config.yaml
dataset: "photos with spoken descriptions (Open Images, Localized Narratives)"
train_examples: 203450
objective: "v"
norm: "layernorm"
mlp_ratio: 4
head_dim: 16
qk_norm: false
moe_every: 2
beta1: 0.9
grad_clip: 0.5
Rows from block 4 of a small image diffusion model, named by matrix and row number. Rows with one number belong to one neuron. Each number is 128 + 24 x the weight over its row's rms, rounded and kept within 0 to 255. All counts start at 0. Numbers have three digits each. After the name is the row's rms in percent of the matrix's.
After each neuron's rows are labels from the 100 images, of 14976 (inputs lightly noised), where the neuron reaches its highest value: "top examples" is what is common among them. Only what is clearly more common there than usual is listed. The data: photos with spoken descriptions (Open Images, Localized Narratives). In brackets: how many of the 100.
# fc1: MLP up (model.blocks.4.mlp.fc1.weight, 1536x384), inputs 0-47
# fc2: MLP down (model.blocks.4.mlp.fc2.weight, 384x1536, transposed), outputs 0-47

fc1.318 125:109104119166108172118130108126129153147134124142168112192123158121140117132158155156107160132176116123109120119111114115092102167095116100119094
fc2.318 143:122145114079149122148107171151133148106101103120125061123154137113091144102120108138128114106136157116172120145120110124122103126092119111141127
top examples: text has "color" (31)

fc1.572 101:131128128122138142121162200111172145137169110117125171091112115145105121112109167123153117122133108165121123112100054124128122121120132141104145
fc2.572 084:112129147129121155113137069162095141170121151128101119098124148095166129144124134138101138123106099152142112131126103129104144164133168150111145
top examples: text has "wall" (47)

fc1.74 104:093123102107127115176105122112106099119113090162069124109075118111124123146103130163124074174134100134115115129130111092121155153109128122138115
fc2.74 104:148159132138116130111136131120142099124147134142132163151130123144147106159105128147133153123144146145112152141084115132122121143131089155085130
top examples: text has "sky" (87); text has "trees" (80); text has "grass" (36); text has "buildings" (32)

fc1.468 091:109153090098109078120136123091162097131131132165141144089103121135121124131115116167099104148171099158148144114103160157141137145106096121104168
fc2.468 072:116152109156149126105123123109087071140137152161140170153147151137130105110156185102124104111109096147118105116148094127108129137085125149127084
top examples: text has "sky" (52)

fc1.396 116:125153127171124143103108129069118135158123138150159146142130084141148117139112156164155132138141083106147119101144069122111132101106132101152155
fc2.396 115:132102151091173100127119147149134100115116105120091084092112154073168162128148119089144105111087148156137135127208126135127121122113124168093102
top examples: text has "white" (43); text has "black" (41)

fc1.255 112:113181116095098094133119105172155110121163143146114107150137124135134086148153189150129127116137125117188114124106145131126104132102128152139103
fc2.255 115:123152112120126164107125169110117111077095120156141108124084102114163115154126122095148125101119147125115143145132091194163142095098092136121126
top examples: text has "flowers" (27); text has "plants" (26)

fc1.356 088:154153166135110157129173177116194137130134141173159138129084088154128143141149184109146167115143120090112123172142135082136108137096120141076110
fc2.356 082:127164054111131110113110121096118116118077143099134086132141129154061105122118141176088107117147112140141112076152117155085153147102174094131186
top examples: text has "wall" (41)

fc1.273 093:166142144110132096109156139163132137127105112155103117171132114115067194118133143142139109135145152146116134110193168128103144116118133131147119
fc2.273 082:150140090148124111121102098110139136082152134110115134129134152158074151123117096114091082094149116098137104119092112105122108116080112103119114
top examples: text has "plants" (34)

fc1.160 069:118122127132094123128172105108136139142132152098076105179102164132111132125177118180143115126128121125151139142168130095114149152067098168130095
fc2.160 055:148170097128128168102109129122126166111085118135169156138135087080140110168116178092108103173135128097100117129107128199154125118059123060159119
top examples: text has "flowers" (27)

fc1.3 101:136122153131142113095131106110170146079137122133108118149099107172158117135137093099119124117111095205146109166138098090117158106155161114122155
fc2.3 101:144119118139136151144084158153146131190152108137157113133130144119123138150120114090128132145152113097122146181104172135141104146092129137138155
top examples: text has "white" (31); text has "black" (27)

fc1.316 107:150161104139109130129115128093152145126167127200140121114134122125092105150110110172151106144165091113115111121155089106128158143116129101115177
fc2.316 097:132105122094084117132133124134134115138134170044117121163151144146163155104142137109088130136131113148135131167123146116144128126106148157155100
top examples: text has "white" (48); text has "black" (46)

fc1.378 093:144145141132139139115077123140166085125155153123104118132125086117145142120107106075175103155155099118197144078114103132118156126119095167154116
fc2.378 078:128144100134145125149094096125115128131132113135137116102118164160146152143105152145088127113106134132123144158164123106093096105108155121159156
top examples: text has "sky" (57)

fc1.380 109:127118137154127078119111162139144096098109137128138086130124079174137138121134154096188160137086124103117146153119166160150084103105139146134116
fc2.380 104:119152126082110128139113085105090148159139121098120152112129146125113090125074107155114105112152099076142102127114079076122121119100101133097114
top examples: text has "sky" (53)

fc1.701 114:110149161129118101133149131113140138137110121099116105078144143104142153154150146121112147166116131123122130148132142156157115149094145101145163
fc2.701 126:138097130140107119107092133161121124126146133144160168171122116108156118122126112137145112144120136130140125112159131114137162136095096138167099
top examples: text has "color" (34)

fc1.288 101:116131134094142110120152179082160103121157101135128143116118086115118133118155130099131140131161120148157136115130092105088136126117127154095143
fc2.288 076:118106163133114099129130120168115116155125129159136145130139110119147152146104122145175122152135151136086123130128143140101095143132148162109129
top examples: text has "wall" (44)

fc1.605 098:144142111102073132123095138126140141105140122167141167144152155160145146143098141125135128166137126169118085158151142117140156138118139118161127
fc2.605 083:097067140118067091166164154108122118128151173072137114141121117160162167112136127104115111114137154160157110149112109124122120147112091144125102
top examples: text has "sky" (52)

fc1.545 096:112127150111094132102123139148123142142139138136120149135140075104182092124115131155114135156118148164172141121145115088127142132120150135149112
fc2.545 083:081131148096118170179111133167071149114112095129131143099124156145105132164138128129136098114092168128106139124146156106118070132128132121140163
top examples: text has "sky" (56)

fc1.162 097:124164118135173171166078120161150119160090140121154130121157119099151136149126148157149172127159086162166164138117120191145173112111098133146134
fc2.162 087:108135143100114140142131156104140101108149154067086091088110108136148153142170133113166124102158105081141087094160117138128167134115120142116130
top examples: text has "sky" (58)

fc1.102 110:119114140154128120138101119155100100118119098113112204127119131105118125148142144153126182132153094125111197135095131122179124100118087120130108
fc2.102 111:134121118146109106113132109103164114123145113163142156099095140117102112154104138122118171166153084165116146157134120145139115128086110137116122
top examples: text has "wall" (41)

fc1.287 106:126145125120126157078122096116186151110131134144098121093118125138099127176120125121158131123118149161171105141106113100105132155133113152136133
fc2.287 103:134129146136088161166102140170139156159161135100135127147123118158124160102159093137092164156188114120098146176111161110131100129107147135151161
top examples: text has "sky" (51)

fc1.46 112:120137154153130173163112111167150154141158132104100128148121137143145102127126149119157123118145151145144129132154131127111146107117141138152129
fc2.46 098:155103159143123140138157160179172152129167131123087154135126141120155185127133146110185161141157182145145132150128159135099139119124124142169120
top examples: text has "sky" (66); text has "water" (28); text has "grass" (25)

fc1.59 092:113148148106132110119123143101150116082104099139143091127087135119091129127144110088144151090178122138113151137169105098115160144115121145069118
fc2.59 070:162169103154143118151107087105155132122117140101129147117168147122121123161100152149108144139075116083131166130105174132142115097123157156140130
top examples: text has "sky" (62); text has "grass" (26)

fc1.535 098:124140119109116163127117129108102109147150130112119118159121131152125146086150125105094117179168122149151101164165166114124134153123147133139069
fc2.535 095:136095158118124138145120122148138158131166124137104170121141156099117108144154131121119094148128075124123140127186125077115107176111163130086097
top examples: text has "sky" (58); text has "clouds" (26)

fc1.237 109:098124139119157132150160177094173148111151124153148125111087116139098144141149114110154147147150125149123116138122076127118117147126128161083124
fc2.237 108:094096177113092099131118111134111081128132130159113159142113135102197140162137122095157135104119131181111132124114129114139116153144086181106106
top examples: text has "wall" (48)

fc1.260 128:150133120149130132166127144137162120167124153108099133121090125123157146122107138150171107128158166123114115154127124085157145138095114126140104
fc2.260 148:133126103148104136119099120127140117151146147145135109147086079166137119113101098148139126066095136121076124174134149085098125137104100164084104
top examples: text has "text" (33)

fc1.275 104:116127157154101143041147115063137072099156073116114110120109113142121111112134147114149168124128148110104148103089073140162145150112135118120109
fc2.275 094:133202110094143189132124141164132169125123093140140112123184099110062103153112123161138123154158138091127097092090141118125128179138162070143148
top examples: text has "black" (45); text has "white" (45)

fc1.77 099:145173129143125144112133136146152083152103124146117124123118091113114092129125164153141125136197092103167079112112103119143153159093101095108132
fc2.77 096:133111111123122128124120152127139085094121118134099123110116106128094114158138123105164129141087140109131085146124157149130122111102121140101108
top examples: text has "wall" (45)

fc1.506 100:133136120131104109112103138096169117176139140137161168142119079102134167110133129111105179122169088165111140155150095115148129122107145118111123
fc2.506 097:133145123142157145106108183131112088102116098165107092122134100141167127116104110127160128141129105046131103151114140151092145142103116142134137
top examples: text has "dark" (28)

fc1.165 089:154153109143118160105109086117116112160156155144088116145120140110141102111095169126124108152160147087160117128088117105131151151089135135160127
fc2.165 081:132186092087160132132149172115119108125091124095131103133155114168132135117111113081089105122094134169142111132114116096131114153119114141136133
top examples: text has "sky" (51)

fc1.756 070:137143109087090108102135145082133059080170106120121178138126142121143130152128171124102170118120106118154145116115100104167159179088110168090139
fc2.756 050:103123164142137090164117182147089076130164128125114160151142145181127115132129105139114081120114124144078085108136119116142163128136104114164111
top examples: text has "wall" (45)

fc1.346 084:110123118138125121126094125084126075132107102161097173099093132126115170130128150133106128149144086175125131170140134114172122187116133143142126
fc2.346 080:155118145139081116104152150114129075135120088163132170148139120130117116142103130151147170118127150115091160109070129100117134124149122124103157
top examples: text has "sky" (89); text has "trees" (65); text has "buildings" (32); text has "grass" (31)

fc1.495 110:123148093138131112104117140105164148162136083151110101174109081119099115129110132186145124150107116135114135109135087132106158126114098097172151
fc2.495 098:165129157127119113112114129147136120111131122096140132113099135130151125151169129083116159132105125155115170159179168144146111109123154133162124
top examples: text has "white" (28)

fc1.765 118:127133134097133117118157112131155083094177083166077111086090144154122159082106121125105112103155105126127122105110101140069170160109137135126168
fc2.765 126:140123157121170106157102113121122147176129102132145113072134161151095117100100103165136135175129095123105106131158109094111125109102145106133175
top examples: text has "plants" (31); text has "flowers" (26)

fc1.125 097:104134106155118095106128119153137104096081130122116108133130143110114161109120098147082113095107106236128146094122089106121178126137135100118124
fc2.125 098:170133133135141142143147141132157120153154135160148131132106112164139148154118147113147153121147133094130148143128139132155113145104123161131127
top examples: text has "white" (28)

fc1.305 114:146132137167159132090146152099163132131149096125105095093144102129148155166177141114171168074139090111168111106125115135144131107094112164065132
fc2.305 113:164116128112117149146121094163140167146157173102157097131171112152128147139157133120140099161112159089130126147139137107126116080120106106123128
top examples: text has "wall" (41)

fc1.169 111:132145158135119152083161132107139150111136109121108122106115149126130154150162186100139110123144112157122108147108102157129142172128095114133109
fc2.169 109:095112162095138165180136156124128115109139116123133127106137119091140144140129120138188099105144126103145098114118159098118132154161096156121094
top examples: text has "sky" (56); text has "trees" (55)

fc1.469 099:129126115129083099107113111108127137123118081117109137141141125127083135115175114152095162121132093130153149083149108150150153124125108130106094
fc2.469 083:130145097147077124088116126129141150121093124129107116142070108146108124106128116103102108119106107124153112099100102133130105103088122095124138
top examples: text has "grass" (35); text has "bottom" (28)

fc1.36 085:167174127093088097071067093132108086155140104169135124122166119126117113130127140160119161140182072108180131166176170142149157165105103133136162
fc2.36 077:083151083158137090111125130110127097125118108170129122150102117122131169103101142154112144116118114209118168122148100157122149101138133154114161
top examples: text has "sky" (59)