Rows from block 4 of a small image diffusion model, named by matrix and row number. Rows with one number belong to one neuron. Each number is 200 + 20 x the weight over its row's rms, rounded and kept within 0 to 999. All counts start at 0.
After each neuron's rows are labels from the 100 images, of 14976 (inputs lightly noised), where the neuron reaches its highest value: "responds to" is what is common among them. Only what is clearly more common there than usual is listed. The data: photos with spoken descriptions (Open Images, Localized Narratives). In brackets: how many of the 100.
# fc1: MLP up (model.blocks.4.mlp.fc1.weight, 1536x384), inputs 240-287
# fc2: MLP down (model.blocks.4.mlp.fc2.weight, 384x1536, transposed), outputs 240-287

fc1.312,184,230,199,230,180,230,182,197,234,167,222,235,186,210,186,166,186,170,221,199,194,232,221,224,205,210,222,209,175,194,207,215,164,212,211,184,195,182,190,211,217,178,185,161,217,222,195,196
fc2.312,235,215,221,182,209,218,207,214,209,237,198,194,217,210,225,201,199,247,175,265,227,214,157,206,195,213,207,210,198,225,197,199,225,176,213,224,204,212,203,180,200,218,231,235,201,179,200,207
responds to: text has "sky" (60); text has "clouds" (25)

fc1.378,189,238,182,224,223,246,171,189,177,190,200,190,190,197,191,228,166,220,209,196,153,206,203,185,186,215,207,217,198,212,184,200,215,193,157,223,197,209,208,199,198,220,204,212,168,219,204,158
fc2.378,193,194,170,202,196,168,207,216,195,212,178,169,181,222,196,156,178,195,227,161,234,237,229,182,194,183,182,190,215,201,216,213,185,207,216,179,193,217,225,220,186,179,200,202,211,198,211,175
responds to: text has "sky" (57)

fc1.450,201,211,208,206,209,195,192,197,186,207,198,211,202,182,201,178,180,191,233,207,181,190,237,211,215,175,240,210,205,184,203,211,206,181,173,178,164,187,224,226,231,222,185,176,193,216,184,216
fc2.450,223,211,181,194,206,242,214,231,212,169,201,199,200,226,238,182,206,218,171,192,228,201,155,190,203,205,208,191,212,173,221,193,197,209,233,210,203,228,212,224,189,183,203,183,238,184,194,214
responds to: text has "people" (46)

fc1.597,178,253,206,196,191,188,171,216,201,211,205,202,189,156,180,236,227,227,179,211,204,227,195,215,191,196,209,225,172,176,205,172,216,174,213,267,191,212,178,178,165,215,236,222,170,169,175,214
fc2.597,184,187,180,236,188,237,166,206,214,176,216,201,206,215,179,217,220,177,199,220,209,177,205,216,219,209,191,196,171,211,177,189,253,186,211,229,232,201,205,201,171,233,213,188,125,155,191,224
responds to: text has "wall" (41)

fc1.123,220,232,226,194,204,191,173,178,231,214,186,152,200,201,193,204,178,228,212,197,208,176,243,219,185,180,187,229,201,233,223,221,182,179,180,211,189,189,215,216,186,181,203,226,173,176,187,193
fc2.123,186,228,181,182,192,162,213,196,188,228,195,217,185,199,214,199,206,203,235,151,181,171,239,178,176,180,216,175,191,196,187,214,215,222,204,184,222,204,200,185,202,190,197,210,209,204,157,183
responds to: text has "grass" (31)

fc1.221,183,197,219,189,253,210,191,203,182,203,185,195,185,208,211,234,200,219,201,247,214,230,187,170,198,206,237,226,174,185,232,187,184,232,182,232,204,183,205,185,180,222,184,259,153,172,234,199
fc2.221,215,178,186,220,207,183,170,178,195,196,199,195,240,197,175,207,191,211,161,201,198,198,214,183,164,217,212,244,217,224,197,216,167,166,213,203,214,220,210,190,175,204,208,175,239,179,206,170
responds to: text has "table" (30)

fc1.323,209,221,165,209,213,221,223,224,190,205,203,205,188,188,191,225,186,199,169,225,216,195,190,182,206,203,224,186,181,201,165,199,220,187,170,220,190,183,203,209,182,192,201,222,197,175,191,208
fc2.323,206,205,244,252,230,189,212,214,192,232,222,205,192,198,166,208,206,194,244,207,174,214,213,193,203,179,239,203,242,207,212,184,188,193,210,205,259,217,223,173,192,216,240,182,193,178,190,201
responds to: text has "wall" (41)

fc1.98,200,230,193,191,213,219,213,209,205,171,194,189,206,226,220,231,160,209,226,163,185,183,188,167,184,189,218,233,213,222,208,206,206,152,201,217,236,193,174,223,227,206,207,204,174,198,208,228
fc2.98,188,235,207,189,210,221,180,164,187,189,201,201,221,206,230,194,220,224,150,213,197,184,240,241,184,191,186,224,156,225,237,206,185,220,186,209,200,188,202,198,206,188,187,231,209,182,189,167
responds to: text has "trees" (70); text has "grass" (57); text has "sky" (56); text has "ground" (36)

fc1.161,215,195,191,174,216,225,199,187,229,188,200,190,182,175,230,214,181,199,231,218,178,244,168,187,202,179,219,208,176,172,210,211,220,197,190,226,188,212,199,203,206,234,203,219,219,192,183,210
fc2.161,191,200,221,203,208,191,196,209,217,206,197,190,193,173,216,193,219,192,235,217,221,241,146,227,223,220,220,202,195,229,175,192,209,212,197,240,177,186,196,163,190,231,213,184,182,208,204,224
responds to: text has "black" (54); text has "white" (52)

fc1.695,216,221,217,216,181,225,203,157,185,167,182,172,180,194,214,193,175,216,213,198,217,173,189,180,224,205,200,208,217,229,226,232,219,205,191,201,213,178,199,229,218,186,199,182,209,191,182,176
fc2.695,173,187,205,213,171,207,208,200,204,195,201,239,216,201,187,217,222,138,250,210,193,234,199,191,195,173,187,199,152,230,182,169,207,206,204,241,178,197,230,216,194,204,211,199,182,202,212,238
responds to: text has "grass" (25)

fc1.217,198,204,213,215,237,218,181,189,181,162,196,218,175,200,206,214,208,227,204,175,204,197,183,191,207,167,181,193,246,211,161,229,181,194,216,210,196,154,209,206,203,195,197,175,176,219,194,205
fc2.217,219,219,183,205,194,223,186,257,214,238,196,181,185,240,194,152,187,225,170,212,209,196,207,221,229,182,210,198,203,201,191,170,186,209,176,211,188,218,199,188,225,214,169,225,234,213,247,184
responds to: text has "grass" (25)

fc1.74,181,192,191,213,198,176,184,198,233,199,195,198,207,206,152,186,214,164,214,188,226,183,230,193,238,201,195,258,174,232,179,204,181,208,211,201,214,169,219,178,170,208,211,197,200,216,197,208
fc2.74,202,194,170,166,196,224,231,206,222,202,208,219,198,167,224,232,226,222,195,236,219,206,176,173,194,201,219,209,205,226,151,193,172,219,234,236,246,232,189,190,182,218,212,228,221,194,195,205
responds to: text has "sky" (87); text has "trees" (80); text has "grass" (36); text has "buildings" (32)

fc1.260,219,206,162,196,194,163,192,241,209,184,212,218,197,199,187,190,188,207,205,194,185,165,172,211,194,164,197,196,168,235,215,189,221,183,203,220,203,218,218,235,187,168,182,213,178,244,167,233
fc2.260,212,229,214,230,216,192,199,243,206,240,222,224,207,182,169,181,209,228,228,174,210,216,207,209,181,174,223,201,228,203,179,176,197,191,212,205,201,214,222,189,178,205,198,199,203,203,213,234
responds to: text has "text" (33)

fc1.636,220,198,235,185,200,216,199,177,226,189,154,255,195,231,220,233,189,195,230,203,194,169,178,193,192,207,175,218,216,203,203,210,195,178,199,237,231,203,208,213,201,215,211,234,197,184,201,200
fc2.636,196,173,216,209,184,206,220,172,209,185,215,193,198,208,203,221,210,230,199,201,175,186,202,167,184,208,180,206,167,175,170,212,202,214,217,197,203,185,196,218,211,192,199,191,168,206,194,219
responds to: text has "grass" (42); text has "ground" (26)

fc1.632,206,187,164,198,222,210,214,188,230,189,207,195,200,237,198,193,176,203,174,166,195,167,158,172,166,185,194,189,163,180,229,226,215,182,196,187,213,188,201,240,225,205,179,213,182,219,194,211
fc2.632,185,198,187,199,176,213,225,185,248,229,205,206,196,216,181,234,195,199,245,187,205,195,185,231,175,173,202,189,208,176,183,204,204,198,175,192,204,214,232,210,217,212,221,213,197,213,160,201
responds to: text has "text" (30)

fc1.554,190,195,223,221,183,188,229,178,190,213,209,163,206,205,159,203,210,178,233,212,220,197,206,214,164,188,166,239,198,205,195,183,176,176,190,200,191,190,210,196,184,242,194,228,199,170,209,177
fc2.554,193,218,215,184,225,220,241,171,210,221,188,204,243,214,221,207,211,207,214,197,203,200,209,251,215,208,165,193,198,222,200,196,196,193,192,192,189,185,198,203,209,208,172,204,205,190,190,254
responds to: text has "red" (26)

fc1.613,199,243,190,228,197,176,189,212,232,208,191,193,220,185,196,243,174,207,193,210,237,172,208,197,187,179,251,208,186,222,171,179,227,142,200,204,177,184,191,238,184,226,181,226,228,200,188,188
fc2.613,229,191,180,244,211,194,189,222,178,172,178,219,191,204,184,196,225,205,211,206,202,191,201,220,190,210,178,186,197,212,212,198,193,225,199,185,196,207,187,198,174,235,206,212,217,164,237,180
responds to: text has "grass" (33)

fc1.700,191,219,169,255,194,203,172,191,166,174,188,216,169,193,216,239,216,214,214,170,182,188,232,211,184,187,195,226,227,199,198,184,200,190,158,199,207,205,193,178,210,160,172,192,166,182,212,203
fc2.700,196,186,217,166,197,187,224,202,222,214,205,201,214,198,177,169,201,221,212,215,214,182,203,202,198,196,182,173,174,194,224,201,205,198,225,194,203,204,200,215,196,252,174,204,235,222,184,166
responds to: text has "red" (27)

fc1.606,187,198,194,207,237,200,182,188,231,170,209,175,191,169,210,202,171,198,226,187,180,249,235,186,205,195,212,225,136,193,210,194,210,187,187,214,193,201,187,205,205,226,186,186,212,200,199,203
fc2.606,184,173,203,222,198,169,183,211,215,176,199,213,221,203,192,213,205,200,225,179,206,217,269,205,205,195,176,225,174,234,170,182,183,187,196,234,178,174,205,174,182,213,195,185,157,207,171,217
responds to: text has "black" (50); text has "white" (49)

fc1.523,208,199,185,227,221,224,201,184,224,197,183,203,160,203,201,205,185,222,214,177,215,206,187,210,191,172,205,203,174,175,210,227,201,183,217,216,210,183,183,212,188,219,198,189,191,235,196,228
fc2.523,193,170,169,152,239,225,168,214,197,224,196,200,242,194,199,182,203,188,209,229,172,223,176,205,218,200,216,192,190,229,176,182,225,195,210,221,185,225,216,217,223,185,221,213,193,148,224,169
responds to: text has "wearing" (30)

fc1.651,211,242,231,199,190,221,191,203,209,196,167,216,211,187,204,223,197,183,219,234,184,226,216,233,222,199,223,209,195,197,162,203,192,169,171,207,221,212,195,192,212,219,205,216,169,141,190,171
fc2.651,216,144,195,159,217,182,192,201,215,201,226,188,225,204,224,185,213,208,188,210,192,187,220,238,213,219,167,176,175,224,219,201,184,197,197,200,174,188,190,190,195,178,191,171,193,207,199,205
responds to: text has "text" (25)

fc1.139,199,181,150,191,187,167,211,170,210,179,198,192,222,210,196,220,189,230,208,209,199,180,166,221,182,198,202,197,159,189,217,208,192,178,205,213,233,247,220,198,192,198,190,210,228,228,216,226
fc2.139,174,222,207,210,235,187,195,207,170,203,234,192,236,194,192,188,205,197,202,203,208,249,191,216,174,211,217,199,175,173,227,206,211,202,203,191,218,192,174,186,186,222,215,204,220,184,224,169
responds to: text has "text" (31)

fc1.697,177,218,170,242,198,180,173,220,223,222,187,203,200,216,175,195,219,208,185,216,221,196,216,232,207,212,187,207,224,193,210,200,202,183,208,189,195,185,175,205,198,215,176,193,232,234,195,196
fc2.697,192,181,182,164,200,234,211,192,223,174,208,207,216,143,226,209,209,223,206,198,220,191,218,179,208,218,178,180,226,186,179,217,210,206,198,193,236,225,193,223,201,204,194,212,214,181,242,163
responds to: text has "sky" (52)

fc1.268,188,205,192,197,193,213,194,167,191,186,190,157,213,224,234,235,158,216,222,179,225,206,187,201,178,189,205,215,191,197,211,191,206,171,205,226,213,191,190,210,150,187,201,234,224,169,197,215
fc2.268,204,185,221,232,199,204,201,188,209,232,194,218,210,209,154,218,168,236,168,221,213,199,180,217,173,192,196,229,212,177,212,191,212,181,189,219,220,220,210,165,200,190,210,205,228,195,204,224
responds to: text has "grass" (38)

fc1.121,229,219,207,199,228,214,201,203,182,179,170,185,203,219,220,238,178,226,202,198,222,216,172,182,201,181,187,216,232,225,176,206,207,184,225,208,220,185,188,231,201,221,181,188,182,209,194,197
fc2.121,222,217,200,174,219,216,167,205,189,224,219,167,202,204,184,163,208,218,146,196,225,194,209,245,215,175,175,211,204,219,211,191,221,204,157,196,215,199,220,164,200,195,243,220,216,188,215,173
responds to: text has "trees" (72); text has "plants" (26)

fc1.457,222,205,155,189,208,226,231,209,186,186,175,183,205,214,224,238,187,231,240,198,194,205,167,188,204,194,177,209,219,204,166,185,209,171,198,228,238,219,159,210,222,215,176,209,165,199,205,189
fc2.457,195,199,201,179,188,228,161,187,213,180,227,183,232,215,190,202,211,198,151,186,211,196,256,230,179,156,168,191,203,196,182,229,182,210,189,184,196,156,207,216,203,192,219,207,221,185,203,178
responds to: text has "trees" (66); text has "sky" (55); text has "grass" (36); text has "buildings" (27)

fc1.105,201,209,192,184,185,245,182,197,172,208,179,204,211,239,223,207,185,226,179,225,220,216,171,235,200,216,224,223,206,213,215,210,223,206,180,172,201,206,176,162,217,221,203,173,178,204,207,165
fc2.105,207,225,228,215,216,223,168,207,181,195,207,172,196,209,202,197,220,200,185,206,199,215,196,236,202,196,190,205,202,195,183,184,189,217,189,189,195,183,200,182,202,219,204,203,205,236,203,220
responds to: text has "grass" (31)

fc1.83,180,211,181,174,193,171,230,170,230,193,172,208,172,171,206,217,223,174,261,177,190,195,190,190,228,165,251,170,182,212,224,188,191,205,195,212,177,192,219,155,221,211,195,202,227,200,200,200
fc2.83,216,151,216,154,197,192,224,194,220,209,227,179,179,213,209,155,226,201,187,182,233,224,205,168,237,208,199,189,187,190,189,207,197,227,237,166,186,192,194,216,213,189,213,188,204,232,200,206
responds to: text has "black" (26)