python train.py --arch="uvit" --model="image diffusion model" --dataset="photos with spoken descriptions (Open Images, Localized Narratives)" --train_examples=203450 --image_size=32 --horizontal_flip=true --conditioning="none" --objective="v" --cond_dim=192 --norm="layernorm" --norm_position="pre" --hidden_act="relu" --mlp_ratio=4 --head_dim=16 --fused_qkv=true --qk_norm=false --parallel_block=false --inner_norm=false --moe="top_k" --num_experts=4 --moe_every=2 --expert_mlp_ratio=0.5 --experts_per_token=2 --shared_expert=false --patch_size=[4, 4] --layers=8 --width=384 --positions="sincos" --residual_init="none" --optimizer="adamw" --learning_rate=0.0017 --beta1=0.9 --beta2=0.999 --eps=1e-06 --max_grad_norm=0.5 --ema_decay=0.999 --max_steps=15900 --batch_size=128 --epochs=10.0 --lr_schedule="wsd" --decay_fraction=0.4 --final_lr_fraction=0.1 --warmup_steps=790 --weight_decay=0.3
Rows from block 2 of a small image diffusion model, named by matrix and row number. Rows with one number belong to one neuron. Each number is 500 + 25 x the weight over its row's rms, rounded and kept within 0 to 999. All counts start at 0. Numbers have three digits each.
After each neuron's rows are labels from the 100 images, of 14976 (inputs lightly noised), where the neuron reaches its highest value: "strongest on" is what is common among them. Only what is clearly more common there than usual is listed. The data: photos with spoken descriptions (Open Images, Localized Narratives).
# fc1: MLP up (model.blocks.2.mlp.fc1.weight, 1536x384), inputs 320-383
# fc2: MLP down (model.blocks.2.mlp.fc2.weight, 384x1536, transposed), outputs 320-383

fc1.491:509516497488475513560447467475466498501474513539505495485512478493539506521520490474490477508459488498529490504547496500484430516436497501492519469501512451501490506489466493480489517466515492
fc2.491:491529510485545512474478534498501502449527504506507512547435501449535533498447504534481509513464523494489529465498510435479486490495486480517507479499521497508476485501517471518485471532514530
strongest on: text has "sky"; text has "trees"

fc1.756:488512477518509456525474510500464503468494521500462498518526504524546475518544484497529466519512483492505459466530461506492379531483537472469499475493500473474565513498499525523461510463487457
fc2.756:470496497536486536482516524487496523504486507498572490469466500440496529506458498497491515420490484515508547492476496444462468470474499460530519499523499530519518548491497502481481453492523513
strongest on: text has "sky"

fc1.252:520515514504499493543516508524496536505523565502500500517515549512518484516509507518517519472523517534521524494490494345488476453506491508481531454498452501529510496520501488504556543517536546
fc2.252:491512500465523527540539483512434525488505436473555520484458530502505471484492467538487503440481487522493506451498516451486478460501491464504491502490518515530511505494482510435494528494538509
strongest on: text has "dark"

fc1.616:507503505512508525480481439539533485497503503482525490526502467461474510523500555484494517519524490529510487550506493485525496475476453510541460477509461480489497497501499527557496464497469503
fc2.616:557528492440531507533522495497479489509544460515468503473431528521509496494496493494510517511495497464468491484465525519519524506473507457483509526502542498492500497456478408476526516501488449
strongest on: text has "color"; text has "red"

fc1.376:504499573530453514434515510533513502468542508499490478501458507506522509557485520491533477545533487461500492519479500453501493487535487496423495494417515506509469487471454485544536545493502535
fc2.376:492517464489490514540519475490503543486500500501515478508497482487524488476499511514514474452451553481507515476490467450478483557471510496525510497539513421486545490534501448485498493467489475
strongest on: text has "red"

fc1.456:427490466536504517501508504506508540474459509501498517507526480465496523468552486565490492497550542541480504524470512488513486456525462550506473532496481508517496471520532531499510488485512512
fc2.456:526509492509503496505479485513500459498502492482490535521481480499494488497539475534526503529519503537504496529485507470491518429484492535518530466502509526483475486525494511539500500503485537
strongest on: text has "color"

fc1.159:446495511495464500509469468492509507489499494465537504545534486486525496537552516483522492512498480518487484510497486390471497521552531501507481493511511490536517515486462557526517503499541493
fc2.159:505480463505518508492502513534509495483509471511503489468530519469520506490474488479476506451499532541547461504506480535517415510477488490504469452508545480450479536459495463482452461476494479
strongest on: text has "red"

fc1.64:465488484507484502519490498512481506500463528470530510508476503480529465489520493470555483497533460514507487505439479482548474522501539504507525503502505481511473516477519498470462534469507499
fc2.64:451468530477534484493499516515490473511476509477509484498510494506500511527493509498516489440483475486503495509494469485493481473453496504502469441531502517535493519464503481529494526513484535
strongest on: text has "lights"

fc1.359:508550557496491461469459454517517482477518507463518492519500516492489505478488560470503461512526509494547470484486512482514518482524507524522488489488517490504496510499498530547535490539464516
fc2.359:553524476484543505508552539481461534494488530513459488517497495449479478477455431522472547513509474521443517487477475516501481478464536499482494540498504505468525492466517484447481499466496471
strongest on: text has "red"

fc1.370:513530497492466452510426511487485560464508518519524519521464496531519514474491412465541491488497444509479562467509500468512457466485531453513452504476515510457501530526486495463474459501467476
fc2.370:494482508521540483517460470511489472497485486490523498492520481428488481535538505489496504488490483513470505516544501482498477490496476457461555466513503497511525467531505550519482509474531513
strongest on: text has "trees"; text has "sky"

fc1.669:457487458496501516503520498503509482527459493468512515480534462453477530455511510490455494494557521538507474558487500485486497439505474529491529506495514495482530530479514568526500442460481531
fc2.669:485535557487543483516505496538527486511461491483531496500480498466515523517516497508491509510533491567484528520477468454496528462493452486492495467530474554493467524530484517480499499462490526
strongest on: text has "red"

fc1.131:537510509467505481501507497491562550538467505519465530489500489491530483460490516520517491510475510521519558516488516508519508490473526508490524485467470502453495501509501461448524492478498472
fc2.131:490494489491502491496512515489483487455518463479559514495523495509505491525517474508524461500536505480485475512544438466496476515568501543539509528532508513558497500517493498523467533500550486
strongest on: text has "grass"; text has "plants"

fc1.32:509483500495454485497485478473500506493485509489502492509497493545518465502533500485492481540505465543489570453510459487506503492499542432493486477489510507503506496524492519524515497549471510
fc2.32:509500510521496518473495504506509496458549481526503523425498503465517489479477494493512476447495523462558466594485542493550480487520521555514526532493504500530517508507496472467466515491538482
strongest on: text has "standing"

fc1.600:474481491511486478502495527535436458473486485459540498483530478483476502468489485485483458499556515555489481506487488451515493457552487511477480524514503518534512506494514559543490498515540479
fc2.600:475540497516509535441459504544477452491521473482509482505521471487502487500510557541492476506487539513475525501495507496491531437497472524506554476502555513479484496526478516485495442451482550
strongest on: text has "holding"

fc1.37:509503463464497493501507518491478532488504492517464501505503472506542491489489474509501537485453502485494535495559469477497485489412505539501514483468447516447507494525489437482527492470523498
fc2.37:454488489488515498462495505537493489516477512484497521485498451522473484555491469498476432488476510466460510529524456476463544519583459497473502530484508519528497491502526491513474519494503476
strongest on: text has "grass"

fc1.691:473517472500466468515452497484468536485454492513517466548502489526533491510501485476512489511447506512496519512504486478456419505483499444517495497495524488430515515497472517471456497476495506
fc2.691:516470530491522476486503512511492512525467525472509468482468488504532507533494519490476516471501486523456503504509495501498493476502447502417526462484544511496509465531471547497515506500543501
strongest on: text has "sky"; text has "trees"; text has "grass"